python train.py --model="multi-label audio tagger" --time_shift_ms=100 --input="log_mel" --norm="batchnorm" --stem="single" --optimizer="adamw" --ema_decay=0.995 --batch_size=64
Rows from block 11 of a small multi-label audio tagger, named by matrix and row number. Each number is 128 + 32 x the weight over its row's rms, rounded and kept within 0 to 255. All counts start at 0.
After each channel's rows are labels from the 100 clips, of 14976, where the channel reaches its highest value: "strongest on" is what is common among them. Only what is clearly more common there than usual is listed. The data: short read English sentences (LibriTTS-R).
# conv: pointwise conv (model.blocks.11.conv.weight, 128x128x1), inputs 0-127

conv.39 [124  94  82  87  58 104 115 115 187  89  80  73 139 122 138 199 150 129 145 119 187 132 129  93  71  92  92 175 141  83 140 112 143 126 125 135 158 113 133 104  93 119  80 158 135 102  72 140 152  68 107  46 101 147  79 130 121 135 124  80 152 144 103 187 128 112 111  54  99 134  78 139 150 171 130 115 119 149  76 131 114 103  90  97 129 100 101 119 125 125  62 128 113 126 135 105 151 169 103  91 163 124 150 100 179 128 113  86  67 128 115  62 137 104 138 131  63 118 107 108 141 131 151 162  86 101 113 114]
strongest on: the word "something"

conv.24 [ 54 115 141 132 135 127  56 192 140 110 170 126 138  71 196 125 114 136 127 152 123  56 197 179 101  90 169 134  66 111  91 166 112 133 159 116 143 164 147 136 120 137 167 115 160 136 124 113  79 153 150 128  53 162 145 105 147 126 188 109 162 156 159 196 118 114 152 162 106 146  90 158 147 142 142 157 113 145 127 145  88  76 165 147  57 107 114 129 163 132 148 124 180 148 121 120  88  74  90 151 139 193 148 100 140 163 115 153 119  93  90 124 143  95 168 145 138 102 130  63 121 102 133 116 149  98 133 106]
strongest on: the word "his"

conv.109 [105 139 120 135 151 130 147 133 178 134 167 117 165 117  81 158 135 156 167  60 145 180 169 188  90 113 124 131 136 107  80 139 180 121 148 116 168 150 165  59 122 156 135 139 107 154 161 170 166  98 126 167 110 129 152 156 134  73 114  92 118 139 114 129 128  92 154 177 116  80 124 110 158 146 174 116 159 110 134 120 163 186 178 103 161 153 164  96 119  98  78 208 136 126 135 196  98  45 102  99 161 151 150 104 137 143 130 137 134 109 125 174  78 153 192 129 146 122 101 143 181 119  77 140 193 173 119 124]
strongest on: the word "come"

conv.3 [130 125 152 143 122 110 119 149 128 158 151 126  80  80 103  99 163 187  89 119 172 136 129 145 138 140 125 183  75 129 156 109  75 190 134  99 161 136 108 157 175 117 128 156 159 125 164 153 151 111 164  94  90 142 134 108 156 168 124  97 151 112 113 120 155 155 162 156 189  80 146 122 153 116  85 198 119 143 138  23 121 132 112 200 128 132 139 186 139 121 148 104 188 184 106 152  82 126 113 133 127  98 115 162 165 109 149 109 106  72 158 119 119  99 146  61 160  81 121 148  99 116  55 141 121 154 129  56]
strongest on: the word "me"; the word "of"

conv.49 [137 146 149 113  81  95 120 158 125 164 101 133 171 163  89 162 110 106  99 185 101 113 134 167  61 100 127 147 124 126  97 121  80 102 143 128 152 118 118 157  75 114 134 121 153 114 137 181 142  64 130 128 186 142 158 139 150 136 110  97 157 145 151 138 147 152  88  99 104 138 153 126 135 137  99 130 158 208 137  36 126 176 131  85 172  37 125 138 162 123  64 115 131  77 167  78 125 136 124 129 135 128 100 102 120  87  89 121 123 129 147  81 114  48 113 110 109 150 132 213  97 143  98 107 148 133  51 131]
strongest on: the word "something"

conv.71 [162 154 172 137 114 147 162 135 131 110 143  82 166 127 171 139 102  84 135  63  94 101 119 157 119 113 113 111 101 116 136 162 104 144  94 150 123 114  79 146 137  37 200 147  68 149 110 163 133 118  91 146  85 167 105 108 153 131 125 134 129 103 154  79 107 141 109  85 194 146 140 124 180 124 114 105 199 130  86 162  82 108 131  81 142  94 109 117 122 108  99 125 134 116 154 116 122  82  87 123 138 147  91 101  86 137 154 114  89  99 103 119 133 116 154 121  89  42  98  67 119 121  36  81 140  64 144 171]
strongest on: the word "he"; the word "think"

conv.20 [144 101 100 130  93 134 137 160  81  87 147 126 121   4 112 140 167 175 132  92 122 153 140 112  60  68 119 142 162 122  90 179 163 115  42 116  87 149 105 166 145  87 107 147 118 155 149 149 113 168 126  94 117 141  97 129 109 137 108 103 113 127 132 127  99  98 151  82  83  90  99  60  68 109 113 113 140 144 147 139 122 137 111  98 103  81  49 146 122 116 126 165 140 135 102 129 119 178 107 107 104 107 127 112  50 135  92 102 168 107 118  97 137 138 160 149 126  92 173  93 161  85 148 100 175 126  72 107]
strongest on: the word "you"; the word "do"; the word "will"

conv.51 [134 106 108 163 131 176  17  88 134 156 129 138  87 177 103  98 118 107 144 145  98 143 157 139 102  88 121 133  98 148 153 122 141 138  47 129 155  93 105 104 143  95 131 104 112 103 153 137 119 107 118 155 192  61  81 139 143 120 143 122 123  97 122 117  78 165  91 127 119  58  90  84 129 115 118  77 100 118  72 123  74  99 129 135 120 121  95  78 107 111  95 123 167  99  27 114  91 118 109 157 114 146 134 127 178 146  75 108 162 140  82 145 104 113 164  81 122 117 136 139  82 135 163 116 153  44 119 137]
strongest on: the word "been"; the word "had"; the word "have"

conv.99 [166 155  72 198 124  88 147  48  57 147  63  97 123 148 123  85 135 152 133 131  85 100  81 125 144 182 110 118 178 141 155 143 107 137 116 111 138 143  54 175 109  88 151  80 134  96 117  92 114 170 169 168 130 134  49 122 131 150 173 132  85 133 108  68 149  86  82 167 154  99 115 113 104  93 126 172 134 160 116 158 133 169 156 135 121  55 161 129 119 151 142 160  98  75 161  62 130 144 133 134  99 100 156 101 132 108 131 167 134 103 105  80 153 107 139 131 144 146 128 103 112 167 133 116 103 129 128 184]
strongest on: the word "one"

conv.114 [ 97 160 190 103 154 134  91 115 100 160 110 134 120 148 143 132 123 128  38 143 109  50  98 110 135 131 151 134  42  71 155 134 177 110 100 108 158 185  74 151  99  81 120  92 118 128 154 125  97 140  96 136 125 123 151 117 150 135 130 114 187 125 143 159  79  90  98 154 147 157  58 161  72  93 124 128 146 156 158 119 149  46 173 136 100  77 141  73 171 169 155 102 127 135 120 133 127 132 140 152  74 135  90 142 133  93 193 157 118  81  58 131 144 128 141 131 121 121 110 130 130  93 131 108  81 154 109 171]
strongest on: the word "his"

conv.91 [107 113  91  60  85 107  29 101 158 135 140 137  95 131 104 142 135 168 108 114 184 141  63 138 128 117  52 107 125 119 173 113 143  90 102 163  80 152 145 134 147 128 133 137 130 123 100 106 168 140 197 203 148  84  88 142 163 141 143  59 157 151 115 109 166 122 102 114 122 141  82 129 162 109  75 117 138 132 112 104 117 135 159 117 143 117 105 113 105 131 140  57  84 118  63 125 186 123 133 161 154 102 130 146 126 181 201 140 132 108 186 160 162 118 115 137 149  93 107  71 154 137 102  76 139 115 104  92]
strongest on: the word "saw"

conv.110 [ 88 140  98 195 124  95 160 121 137 142 143 144 148 145 101 129 125 147  93 142 110 161 129 132  64 160 104 137 113 192 158 137 107 116 186 126 160 123  85 143 137 135 143  74 133 134 117 118 156 163 103 153  79 189 146 131 158  69  99 138 154 107 115 138 171 131 164  90 134  44  99 154 135 153 159 122 159 148  99 157 134  73 146 128  52 132 112 152 108 169 107 120  72  94  89 168 121 126 147 131 137  57 120 107 103 126 137 130 208 111 130 196 104 113 178 126 196 114  93 143 123 180  69 201 138 157 132 145]
strongest on: the word "but"; the word "my"

conv.123 [139 101  99 129 162 115 120 120 167 158 114  81 137 135 157 154 112 138  98 148 117 149 112 139 128  51 144 143 114  86 166 109 129 148  85 143  85 140 133 118 110  74  90 116  63 149  83 190  93 125 183 122 126 162 126  78 192 156 133 148 113 162 144 116  77  89  77 125  98 150  63 144  69 147 102 173 115 202 130  74 149 128 166 127 128  84 149 159 122 142 159 108  97 171 118 150  57 122 106 128 128 135 140 130 168  58  74 162 145 116 156 135 124  83 148 145 130 130 156 172  73 152 106 140 138  85  46 119]
strongest on: the word "when"

conv.106 [104 119 171  79  49 138 134 146 117  68 128 121 136  99 123 137 140 137  54  94 120 123 176 131 140 145 111 163 150 127 177 146 161 134 160 143  40 130 129 142  59 137 107 128 125  99 133  91 129  69  86  97 195  71 135  22 145 185 175 146 121 131 147 113 123 112 107  52 119 115 125 142 120 106 108 140 122 114 120 164  93  84  80 152 149 138 138  98 134 125 124 103 129 105 149 174 185 116 165 167 156  85 134 138 125 128 107 158 127 131  95 126 166 138 111 176 162  83 133 145 175  94 127  91 105 180 114  82]
strongest on: the word "her"

conv.23 [136 127 147 134 102  46 117  87 109 124 119 116 156 124 150 136 141 113  43 127 135 141 111 109 117  99 128 112 152 102 140 137 120  98 119 162  44 205  93 144  80  78 112 112 116 113 157 123 158 120 122 141 132  95  95  97 151 159 158  13 162 178  65 103 104 115  87 111 132 148 143 140  73  65  90  66 155 181 166 139 114 109 117 166 135 119 128  78 115 156 187 136 110 173 153 112  95 169 134 120 111 125 141 130  54 152 118 136 133 118 156  95 149  68 155 128 120 143 148 126 107 139 116 139 138 127  63 161]
strongest on: the word "i"

conv.25 [125 132 113  95  80  97 131  88 124  49 154 104 121  40  98 179 132 162  90  47 121 102 118  51 104  69 127 164 161 114 107 104  83  76 146 190  73 138 132 163 124 118 125 108  97 105 133 158 122 109  64 133 134 126  97 133 153 151 128 122 140 126 125 101 137  80  97 136 105 133 140 105 125  65  98 163 148 107 131 114 104 131 118  87 130 109 119 146 141 137 108 147 102 106 146 144 114 155  97 157 138  60 152  91 111 157 121  75 145 156  78  98 160 110  87 123 167  57 100  74 112  53 101 143 163 145  90 110]
strongest on: the word "you"; the word "how"

conv.6 [128  99 102 113 101 114 164 142  92 134 156 112 116 113 132 126 147  91 145 109 118 127 128 116 128 149 107  54  98 127 126 105  92 113 107 175  83 129 152 154 141 115  67 103  91  72  96 118 130 129 139 196 104 142 158  49 139 176 110  49 132 100 163 149  82  91  88 103 153  64  91 105 103 167 134 168 149  80 181 125 168 106  80 157  95  88 150  78 133 150 126  90  78 183 163  67  98 170 185 136  87 136 100 158 112 118 124 108 158 103 156 165  99 110 143 138  72 139  91 108 112  84 155 113 152 137 123  74]
strongest on: the word "he"; the word "that"

conv.30 [ 67 135 167 146 123 140 116 141  41 176 140 126 172 178 125 154  92 101 158  92  90 134 135  86 132 133 160  99 125 143 145 126 105  63 146 192 136 186 108 127 117 101 115  92 141 109  88  98 147 150 132 134 114 100 120 102 119 110 150  78 134 168 115 173  84 164 131 138 152 179  33 147  82 116  70 120 184 148 128 142 104  87 156 111 129 126  34 158 148 100 147 163 133  92  98 125 152  99 172 161  56 127 100 118 148 146 121 128 161 155 102 110 146 174 168 165  59 161 136 104 132 149 128 145 142 157 135 104]
strongest on: the word "been"; the word "has"

conv.105 [125  77 140 192 167  35 117  94  78 118 128  83  90 107 119 120 106  82 111 141 166 130 108 133 130 135 168 118  89 146 143 105  91 127 127 188  85 122 109 128 121 102  74 135 174 122 190 143  97  78 177 146 114 124  96  62 122 178  91 116  75 136 107 135 144 157 100  85 112 144 132 160  92 168  95 100  64 169 162 129 128 100 104 130  89 131  94 116 112 183  92 146 116 117 149 142 158 171 144 109 140 157 179 109 155 151 120 157  51 132 188 120 126  88 109 153 136  83 117 114 126  61 148  66 133 101 134 118]
strongest on: the word "but"

conv.85 [104  91 135 164 131 108 170  49  96 108 116 100 129 119 182 163  82 146 150 129 150 112 104 152 152  79  96  97  75 179  89 135 136 104 151 106  72 109 116 115 123 162 179 106 129 117  84 100 130 142 141 127 135 140  77 126 120 135 122 155 142 137 104 104 149 120 106  87 115 143 102  88 131  74  85 154  99 151 165  96 128 149  55 130  72 147  76  87 129 139 160 164  76  74 180 152 108 145 146 144 107 156 114 124 163  65 101  69 185 145 105 135 111 132  84 133  82 152  76 184 129 199 104 148 161 110 140  67]
strongest on: the word "mr"; the word "mind"

conv.103 [125 121 144 111 173 145 109  86 105 113 143 118 103 129  90 140 165  85 124 133 162 121 114 125 120 143 119 160 146  98 139 156  88 103 121  87  94 141  43  69 151 110 169 140  71 193 146 106  55 145  92 179 194 108 127 124 115 132 135 142 193 185 126  54  88 105 108 108 147 177 158 116 151 106 132 140 150 161 133 139 113 109 124  69 140 105 135  91 125  49 107  79 118  91 141 123  91 199 131 146 131  71 112 134 187 129 132 111 132 145  91 101 172 155 129 119 148  49  75 123  94 123 121 112 158 115 129 172]
strongest on: the word "you"; the word "think"

conv.14 [110 150 146  99 138 119 115 156 152 120 123  81 139 146 137 137 123 133 120  59  92  85  69  69  50 123 138 122 129  95 107  67 116  32 129 128 118 152 136  87 149  98 138  53 111 139 112 151 158 148 110 106 131 103 121 131 155 114 146 129 169 157 105 140 175  99 119  79 108  94  66 144 111 106 122 132  77  65 185 138 113 160  63 111 145 129 139 127 123 129 126 109 131 138 159 116  73 147  91 173 106  57 138 159 126 135 137  88 186 145 113  83 101  98  46 135 169 146  57 127 158 158 114 121 138 150 170 137]
strongest on: the word "mr"