Rows from block 7 of a small multi-label audio tagger, named by matrix and row number. Each number is 128 + 32 x the weight over its row's rms, rounded and kept within 0 to 255. All counts start at 0. Numbers have three digits each.
After each channel's rows are labels from the 100 clips, of 14976, where the channel reaches its highest value: "strongest on" is what is common among them. Only what is clearly more common there than usual is listed. The data: short read English sentences (LibriTTS-R).
# conv: pointwise conv (model.blocks.7.conv.weight, 128x128x1), inputs 64-127

conv.100:120077091164135051117098136171139148141114108115132134071072151127112090155096154107122054100162137135127129095121101073078158172151153116167111153156068141110076060118129147110166138122065119
strongest on: the word "nothing"

conv.119:129112131163091178067170112160130116114140131129176151125121124150079149119159113119143126065175072189090159161084138097124129131136122165171089085136098079083161144074175151065155073098086171
strongest on: the word "with"

conv.108:107179145095099093069130151100113076119103133071142180159091145098138127112112122085101124112140123080079136094073081145115119133119141110170134102107156158117110091042136099077100088118137118
strongest on: the word "said"

conv.10:091103102123094083110116046131077177130131147119112073163136157166126139160102096147156157134129090143091072166214129113107062114119162134173120074098118056108100114141112090115132135165118101
strongest on: the word "you"; the word "do"

conv.75:143127049139115099124115112117060154164155153161132143107102093104038104145165158139070153107135133183141132120084197126094139143118037131086120169136111132155098140139160064120127135086110107
strongest on: the word "he"

conv.126:128129109126108099112131129092161142144139125077115052155148111122128079092091106122163121086101104129094149116131150156122150171160114195123117080115176108112150150085142159096117133127098130
strongest on: the word "my"; the word "i"; the word "was"

conv.104:201138102114111176110125090088067108113171172100172070165094090154141098148114154170064142052165126139157094124077176099134118135174112134097146139101138133096123116117148142137096114088126079
strongest on: the word "what"; the word "you"

conv.107:104179143067108113078090137115098117070123149136125145054113113096099087099095101126108085152122165163123153172078169041075134124101150124082147117072106123106098102119107127058163120115055156
strongest on: the word "very"

conv.115:098112151107190120122151138146085060146055114101144103112107148122126130111152104076000140185098094145153151118045081128066142138114131142160146058076131100101177189113125123085167129153127125
strongest on: the word "with"

conv.91:130141102151156112143126132098145112122201131113103078103157133075106123114113166161121098075120063105148132062142115089125102113117189135096160082134089092115145121069122130118131169129131114
strongest on: the word "was"; the word "it"

conv.12:089088126093131142045092033175149107134134117081146136080154131124147086130113119146104107133145182081138160090104095090128134154138112143110143143091083090070139158151209159093151162126163111
strongest on: the word "with"; the word "of"

conv.30:114158039128096125132142162143164081116100160105103087156082091150111135134113126101142143055047137133124112085176139107079098092056062102140081138104157125107149087112141182145106124092133133
strongest on: the word "it"

conv.89:102144078132075130203130152081156117112142119128116096115166184092134123103175074100145124133056104127117169063123185144105127097111129103156161104149199153156066113118109167105159126220111149
strongest on: the word "the"

conv.65:144148062126094135142160112089175166089139117025069167139114164061118138120154123086063162106131118108103120096155161098131136113132069146091152082111132071124093135094195144123147192144132099
strongest on: the word "of"

conv.11:104143131065043122166143096142136084134095114124124150155120127135142094138150141136071144111140139072062164131101098087038153132155074094167134171079142121122135108077154140107123098148181105
strongest on: voice: female

conv.39:167090127129141095129142103151138124155153084135100156071107051115142173171131145182093147143135129122131058116126164145106152157175198150098188113154177140140129145205162105123137111136135101
strongest on: the word "was"

conv.31:103113148159114142128154171114094099031092127143136097127141146086105105116112133107117098149133097143082160107068138152095158172152157165120143086154152166126064123145168151109109113123122188
strongest on: the word "the"

conv.55:106173124140072209154152110110180092092105101112153154149097138076128068095116138052101121109064129131129162122116126167057087146129068122144095147118173138165126130129140179109154084135059142
strongest on: the word "but"

conv.125:119099147108148121138107180121157122125143119118180040127165111054134045170071164116080122155129073146126136082134101113131147186123153184122115141117109103159150170160156128108123122149175128
strongest on: the word "with"; the word "nothing"

conv.94:062187105142127106136115162169165117132124122138100179094091157116162148015082120090085126158121146135153111138104140150094156162060139155116135102031154101137128126173191126132086052128084133
strongest on: the word "very"

conv.97:093177151088111139133129155120089128096139107080144138082101106124089118175112140103161133095131069122130162107092124123122163063076127130070153114145088099141148088128106148109106151139086155
strongest on: the word "her"

conv.51:112102106132146077108122134159075131106076169159076118052171113160096130141145136109151134163134104154104129082046183143119149154088126090122106153164208132130141129151179155138185137107081171
strongest on: the word "to"; the word "the"

conv.57:075102139086118123141132135110012151159130068121116024141105118128095086128081125150133164128061111121103140187081129120117062116107117184137111092111155095124175175148088102110122143129122120
strongest on: the word "not"

conv.20:102128091077120146061134150182116129130093186125126129136074134125063103144099172156085158074082086118135091128123133139069155070057079108120102141124115104100164118160112144145127124103092166
strongest on: the word "he"; the word "is"

conv.34:154070101073115154162142145091147110091115132100081144049156131146156124120164093151183160140140110162092097092143099112086128051117149111156140123115190157135164138174101031141081125153070140
strongest on: the word "the"

conv.74:105044102097114137095140071077173157117185148082091100094125143118066088083110118114064111063103133083134158151102147116133123109133097097099097125134161087156157070136162104134077123085130083
strongest on: the word "not"

conv.3:113082179105120144145157059136139092113146140099140161105125098110137150178128118197052200123119121125191100133149113088092122158135139108073137092099134113159207128176115136089202101117094143
strongest on: the word "was"; the word "with"

conv.114:114099065137151119126091140136112105107062148116155161083169109084089155087135131098175186198164167200120124185127095171159170146063120090151099140151178136136158195175172097087167111120113178
strongest on: the word "the"

conv.25:081165118147144029116110122108110125132104139116144171084100106107105079117135135083157111129080159149162114157117124039128149149110115121122112156134112137181147134127134099104163160156200131
strongest on: the word "had"; the word "said"

conv.52:134122143134083138115152162107174043055101156160105163097150202162113184052176177128096069137150182157101119094134103175147117083131154090122117138096121108080106154139165094128138148131174101
strongest on: the word "i"

conv.120:085097151136142114105151095138108060099109126094068154101100148127125100082163088109066080124148172091137141061082057132114134154066135106079128143146085109120147122113079094106064095116071104
strongest on: the word "be"

conv.23:153145121044096137137160156158120150093137043097092094138110149125107070107078157110140129156151155179136097144184089140091077175145132046049121121133177139037106135090134131114177180123115174
strongest on: the word "of"; the word "and"

conv.78:109056122094115137104107093107146142049172143096082175109113135120138116082122091068113091156143157123116068153068158080136104077190121099100144124147150057081152129095096170086074106135110134
strongest on: the word "for"

conv.117:092121158133109100101120003095127093162122055106155106127163172065113107125129112149124170126155094104145137141165106112133135159063108144106126134139072101150155145159154159144183137122158099
strongest on: the word "with"; the word "her"

conv.93:091145077165091156095134147099073106115090153182116133111104122078166123170160162105138117078130106159139177115122118147112186142111057122098177133151134137101127147078130090111082115108076133
strongest on: the word "he"

conv.79:122119117107092143103119079112086126082151132136139096140091082135116128157149082107098056038154089139137121169098112056101087036089124092071118096118109129152174105089071157113076102111096172
strongest on: the word "it"; the word "but"

conv.112:086109100139118080100140115086155114121126128113106087134114177144116125127127152088111121104112139170136084119155159139059110116169125090083125125149070104139072100074069147076163137067198148
strongest on: the word "i"; the word "she"

conv.124:153148063099109091109108088120064128133166145168101072114132099114064108123175141191105145110121118182096121109091202090109127077160095121088100130138173138144080107106129105122095102053104049
strongest on: the word "he"

conv.36:157145141060134098094129165120183126120116120054022131171136135107161129141123164092081189135124170151118141119130149095127133115104123126108117076128144078141114087091130142096108159102205134
strongest on: the word "him"

conv.111:086133140153135187095161144124174154157177123167155103087148090126098175151101110086102167173117182121137077137100127148160106099093061100139124107105150102188105124151119157138123130099068094
strongest on: the word "from"

conv.50:119098152129077100105088085133138134060145064095071171102159146112117117077121130142135056120148147097139160165157109068079170151187087158063138110150075111105156167114097140089120115143146142
strongest on: the word "i"

conv.27:052134119164107182167116031134125141129120157143061109151176104057086126116093108148122114092130083105152140093166071130140107158109084106103120113072133100097144121112081108085145139082115084
strongest on: the word "good"

conv.71:122143129110128076133131098186087189130181137094145070124183112115163144142147042103122148155144164104040133108161126116161092167132123108132156136121102116121133109108140150092180130129091151
strongest on: the word "do"; the word "you"

conv.42:096157028159106142148149129139123163119120155135107086184160158145132180093118096106121149140091109121104121038120137171123109136135126116095158095065143094060124146177091111112158095146132123
strongest on: the word "do"

conv.80:120166075121132110084160171104166136176091131112115176109095149086143045092098156162104105119109098162148129125125098155132115120109176142177105083176118155117089161168064110103106121205157125
strongest on: the word "it"

conv.98:112135110154145107083135143182080108185106124110167103097058151107109138174142136126063085099103093111118137104096123101101150147142142088186142134067138105126064138085089102060130148141113136
strongest on: the word "is"; the word "it"

conv.109:128175168119133128160105147125147093089111143088140146087153085092121049112070088178121094092129163186047152108131146127101122074130118185111095096093142167112118051136140152117141136094116152
strongest on: the word "the"

conv.59:079127135069170140123133097148157079142140136067079114044103105037134106165115078138104116129141086110138134123160077121106112095161176075104155103117137100131122088146106132126135195128115171
strongest on: the word "my"; the word "of"

conv.83:108118100111147143095093169127119128117172116102139161141131049115046167127099121072105097130140106112074110133107083098148139155058125091089113035149114155163164097134140067118131138123134142
strongest on: the word "had"; the word "yes"

conv.105:119177131094119100173120126137162066133089140096135159063126087092122106125112036171144105111082160159076090107128143185086112117109178143130154099062159193130098117157122141146074161145109180
strongest on: the word "looked"; the word "at"

conv.21:125162092129090142159102116161108122108149200158188134176157105073148109165147106082128164071126119144155115183147126130148063083101108144109076110127113173118213123068111142124144120134085093
strongest on: the word "we"; the word "with"

conv.76:084069112107093118130158130135139137078122109134122123084123140102201093124139135111147113187096177124159115111138153114093115150113096131189081147080203112130128114135131120132126127233104131
strongest on: the word "from"; the word "something"

conv.82:129179101106160136112136138087132120127122130107128160129119084141132142115080076082123132139127159153145153154081162140109142126143150116088082078076130029111132092114083113076089164104123129
strongest on: the word "said"

conv.122:115152133108174147121135112173116080143080053074129123103085072072146099149069116086107056119122159157142105128117180129068150085092146125137149087114134068167135080150081104093142122104155135
strongest on: the word "said"

conv.95:137100151119096034116132151098155163107159170122123074102133111107154119145080128100051108129139149128169130121082104108175180170176132170114096154115105088129062095095149124110113122149101143
strongest on: the word "nothing"; the word "think"

conv.69:094085122162129102095112152160104106090118165108166163114172121155086137108255130100076169115145109157157137116088135125134135126079106129141100133158111114150159147151121042094148155137129148
strongest on: the word "we"; the word "be"

conv.16:113126102111149118101148155085096130162117122116106131077108114120122178156145113121135145152063112128069116118091118129136150152125109135123144037130190091085153098141144118070131088072116121
strongest on: the word "to"; the word "the"

conv.14:105109107128066109164095125154179116155116117141109114100101167114125138094173100117172098136080080131122147095029093188132130125095101152114155130116163113184075053165151126158155127119158165
strongest on: the word "the"

conv.123:058070108074093099143145116144104134119159158112138099077109108136074081117166117143162105112150117131145133131107102109135014157140102097084132149123127173108154127067154175108117146038149205
strongest on: the word "you"

conv.46:119089098084105152127163130114154127149112107141125105146070118123168085152125127097140151124046148108225131129145110113133132135147133089178108117134158143196111113157071161078168051133115110
strongest on: the word "much"; the word "was"

conv.96:105099100120082097150130113108103163134118059120084096138058139087192085129097135123091133125145103119114129150133124111029164156156124122150135128140149138151091146144083165080062098078149110
strongest on: the word "much"; the word "my"

conv.106:076104144180147149135122106095110085134103114158139086118117070113103156132123181165127133131075135176137045152123137036120152151113128083123097104076078166145132076169151043123161171080122122
strongest on: the word "was"

conv.48:102080091089131141154134132124157100114128122060124092090113090111147126138116162112117113116126112050242124116167059135061082133151113077136107137137151119157107122152087086087149113136133088
strongest on: the word "be"; the word "to"

conv.22:123112133159143076132082118041106141114142106088103103151188082062119118117138137156122096106129117153149134150178150104065094082113125113100064095121118095069081148135083118098069124073153143
strongest on: the word "was"

conv.2:113135073118142127102136067169139118215099133073144108140105121152152156143036102105118083070087145108140111084106148141132076148168167147141133094064090116094159132121157164155133183086168112
strongest on: the word "i"; the word "my"

conv.9:139172065060091121125133088133153097154116166134147113168108117098122112133114117115084134116095155111145134078120130126125131115145065155140152133035128078155179138135120123156125115092161079
strongest on: the word "but"

conv.43:088121117105115157137124081115155103137135098100131108142061104067125115110070081116064097147090128153117137154132079079084102148108095146076096100077096130134135120166101086084099096116103084
strongest on: the word "be"; the word "to"

conv.45:121152146088145099165108101114182120123126067084126186139182153133145136101149099156097122136145112154109155119085136151143167120122136133122166100119154144100062136137131158139091044119087118
strongest on: the word "for"

conv.68:104104099172111134160128124128165114141147115088104060149084087071083152142124124129075089132087111092138101102100143150133131132139151170126168109092110127107148060084183135103077094071138124
strongest on: the word "be"

conv.29:063123110122098184113146152108128151147141133035201156107113154063093120120120075095126148101121096097154169147128138140113158154121144156075127103147084111127144105135172151073144077127120168
strongest on: the word "not"

conv.118:077108118159132103123141135114069095148131141083096103155168134135147139126136116127051113092112169146115129083114061111142158160122070147179091078114092087100132161113085085065101137123145160
strongest on: the word "said"

conv.32:138135153118131135134088127116130139084125109120149123108168096087109051140150105104102072085180153059113101178149103090084144096160109142129164175158095081086101152086041130133083139101080143
strongest on: the word "not"

conv.13:109124089161111110098069123169084106171116136082141166084092158086135098170106173154077095096135119175145103100083105057094124190149125051138160173135112116150074076159114064133142155129097139
strongest on: the word "her"; the word "was"

conv.86:121137108104104162165141085134150152151199089104122122154108148122163103108146127141109154105128081144137185159073066110176028132183120089147127174092185156134133132117068109072150116120109138
strongest on: the word "what"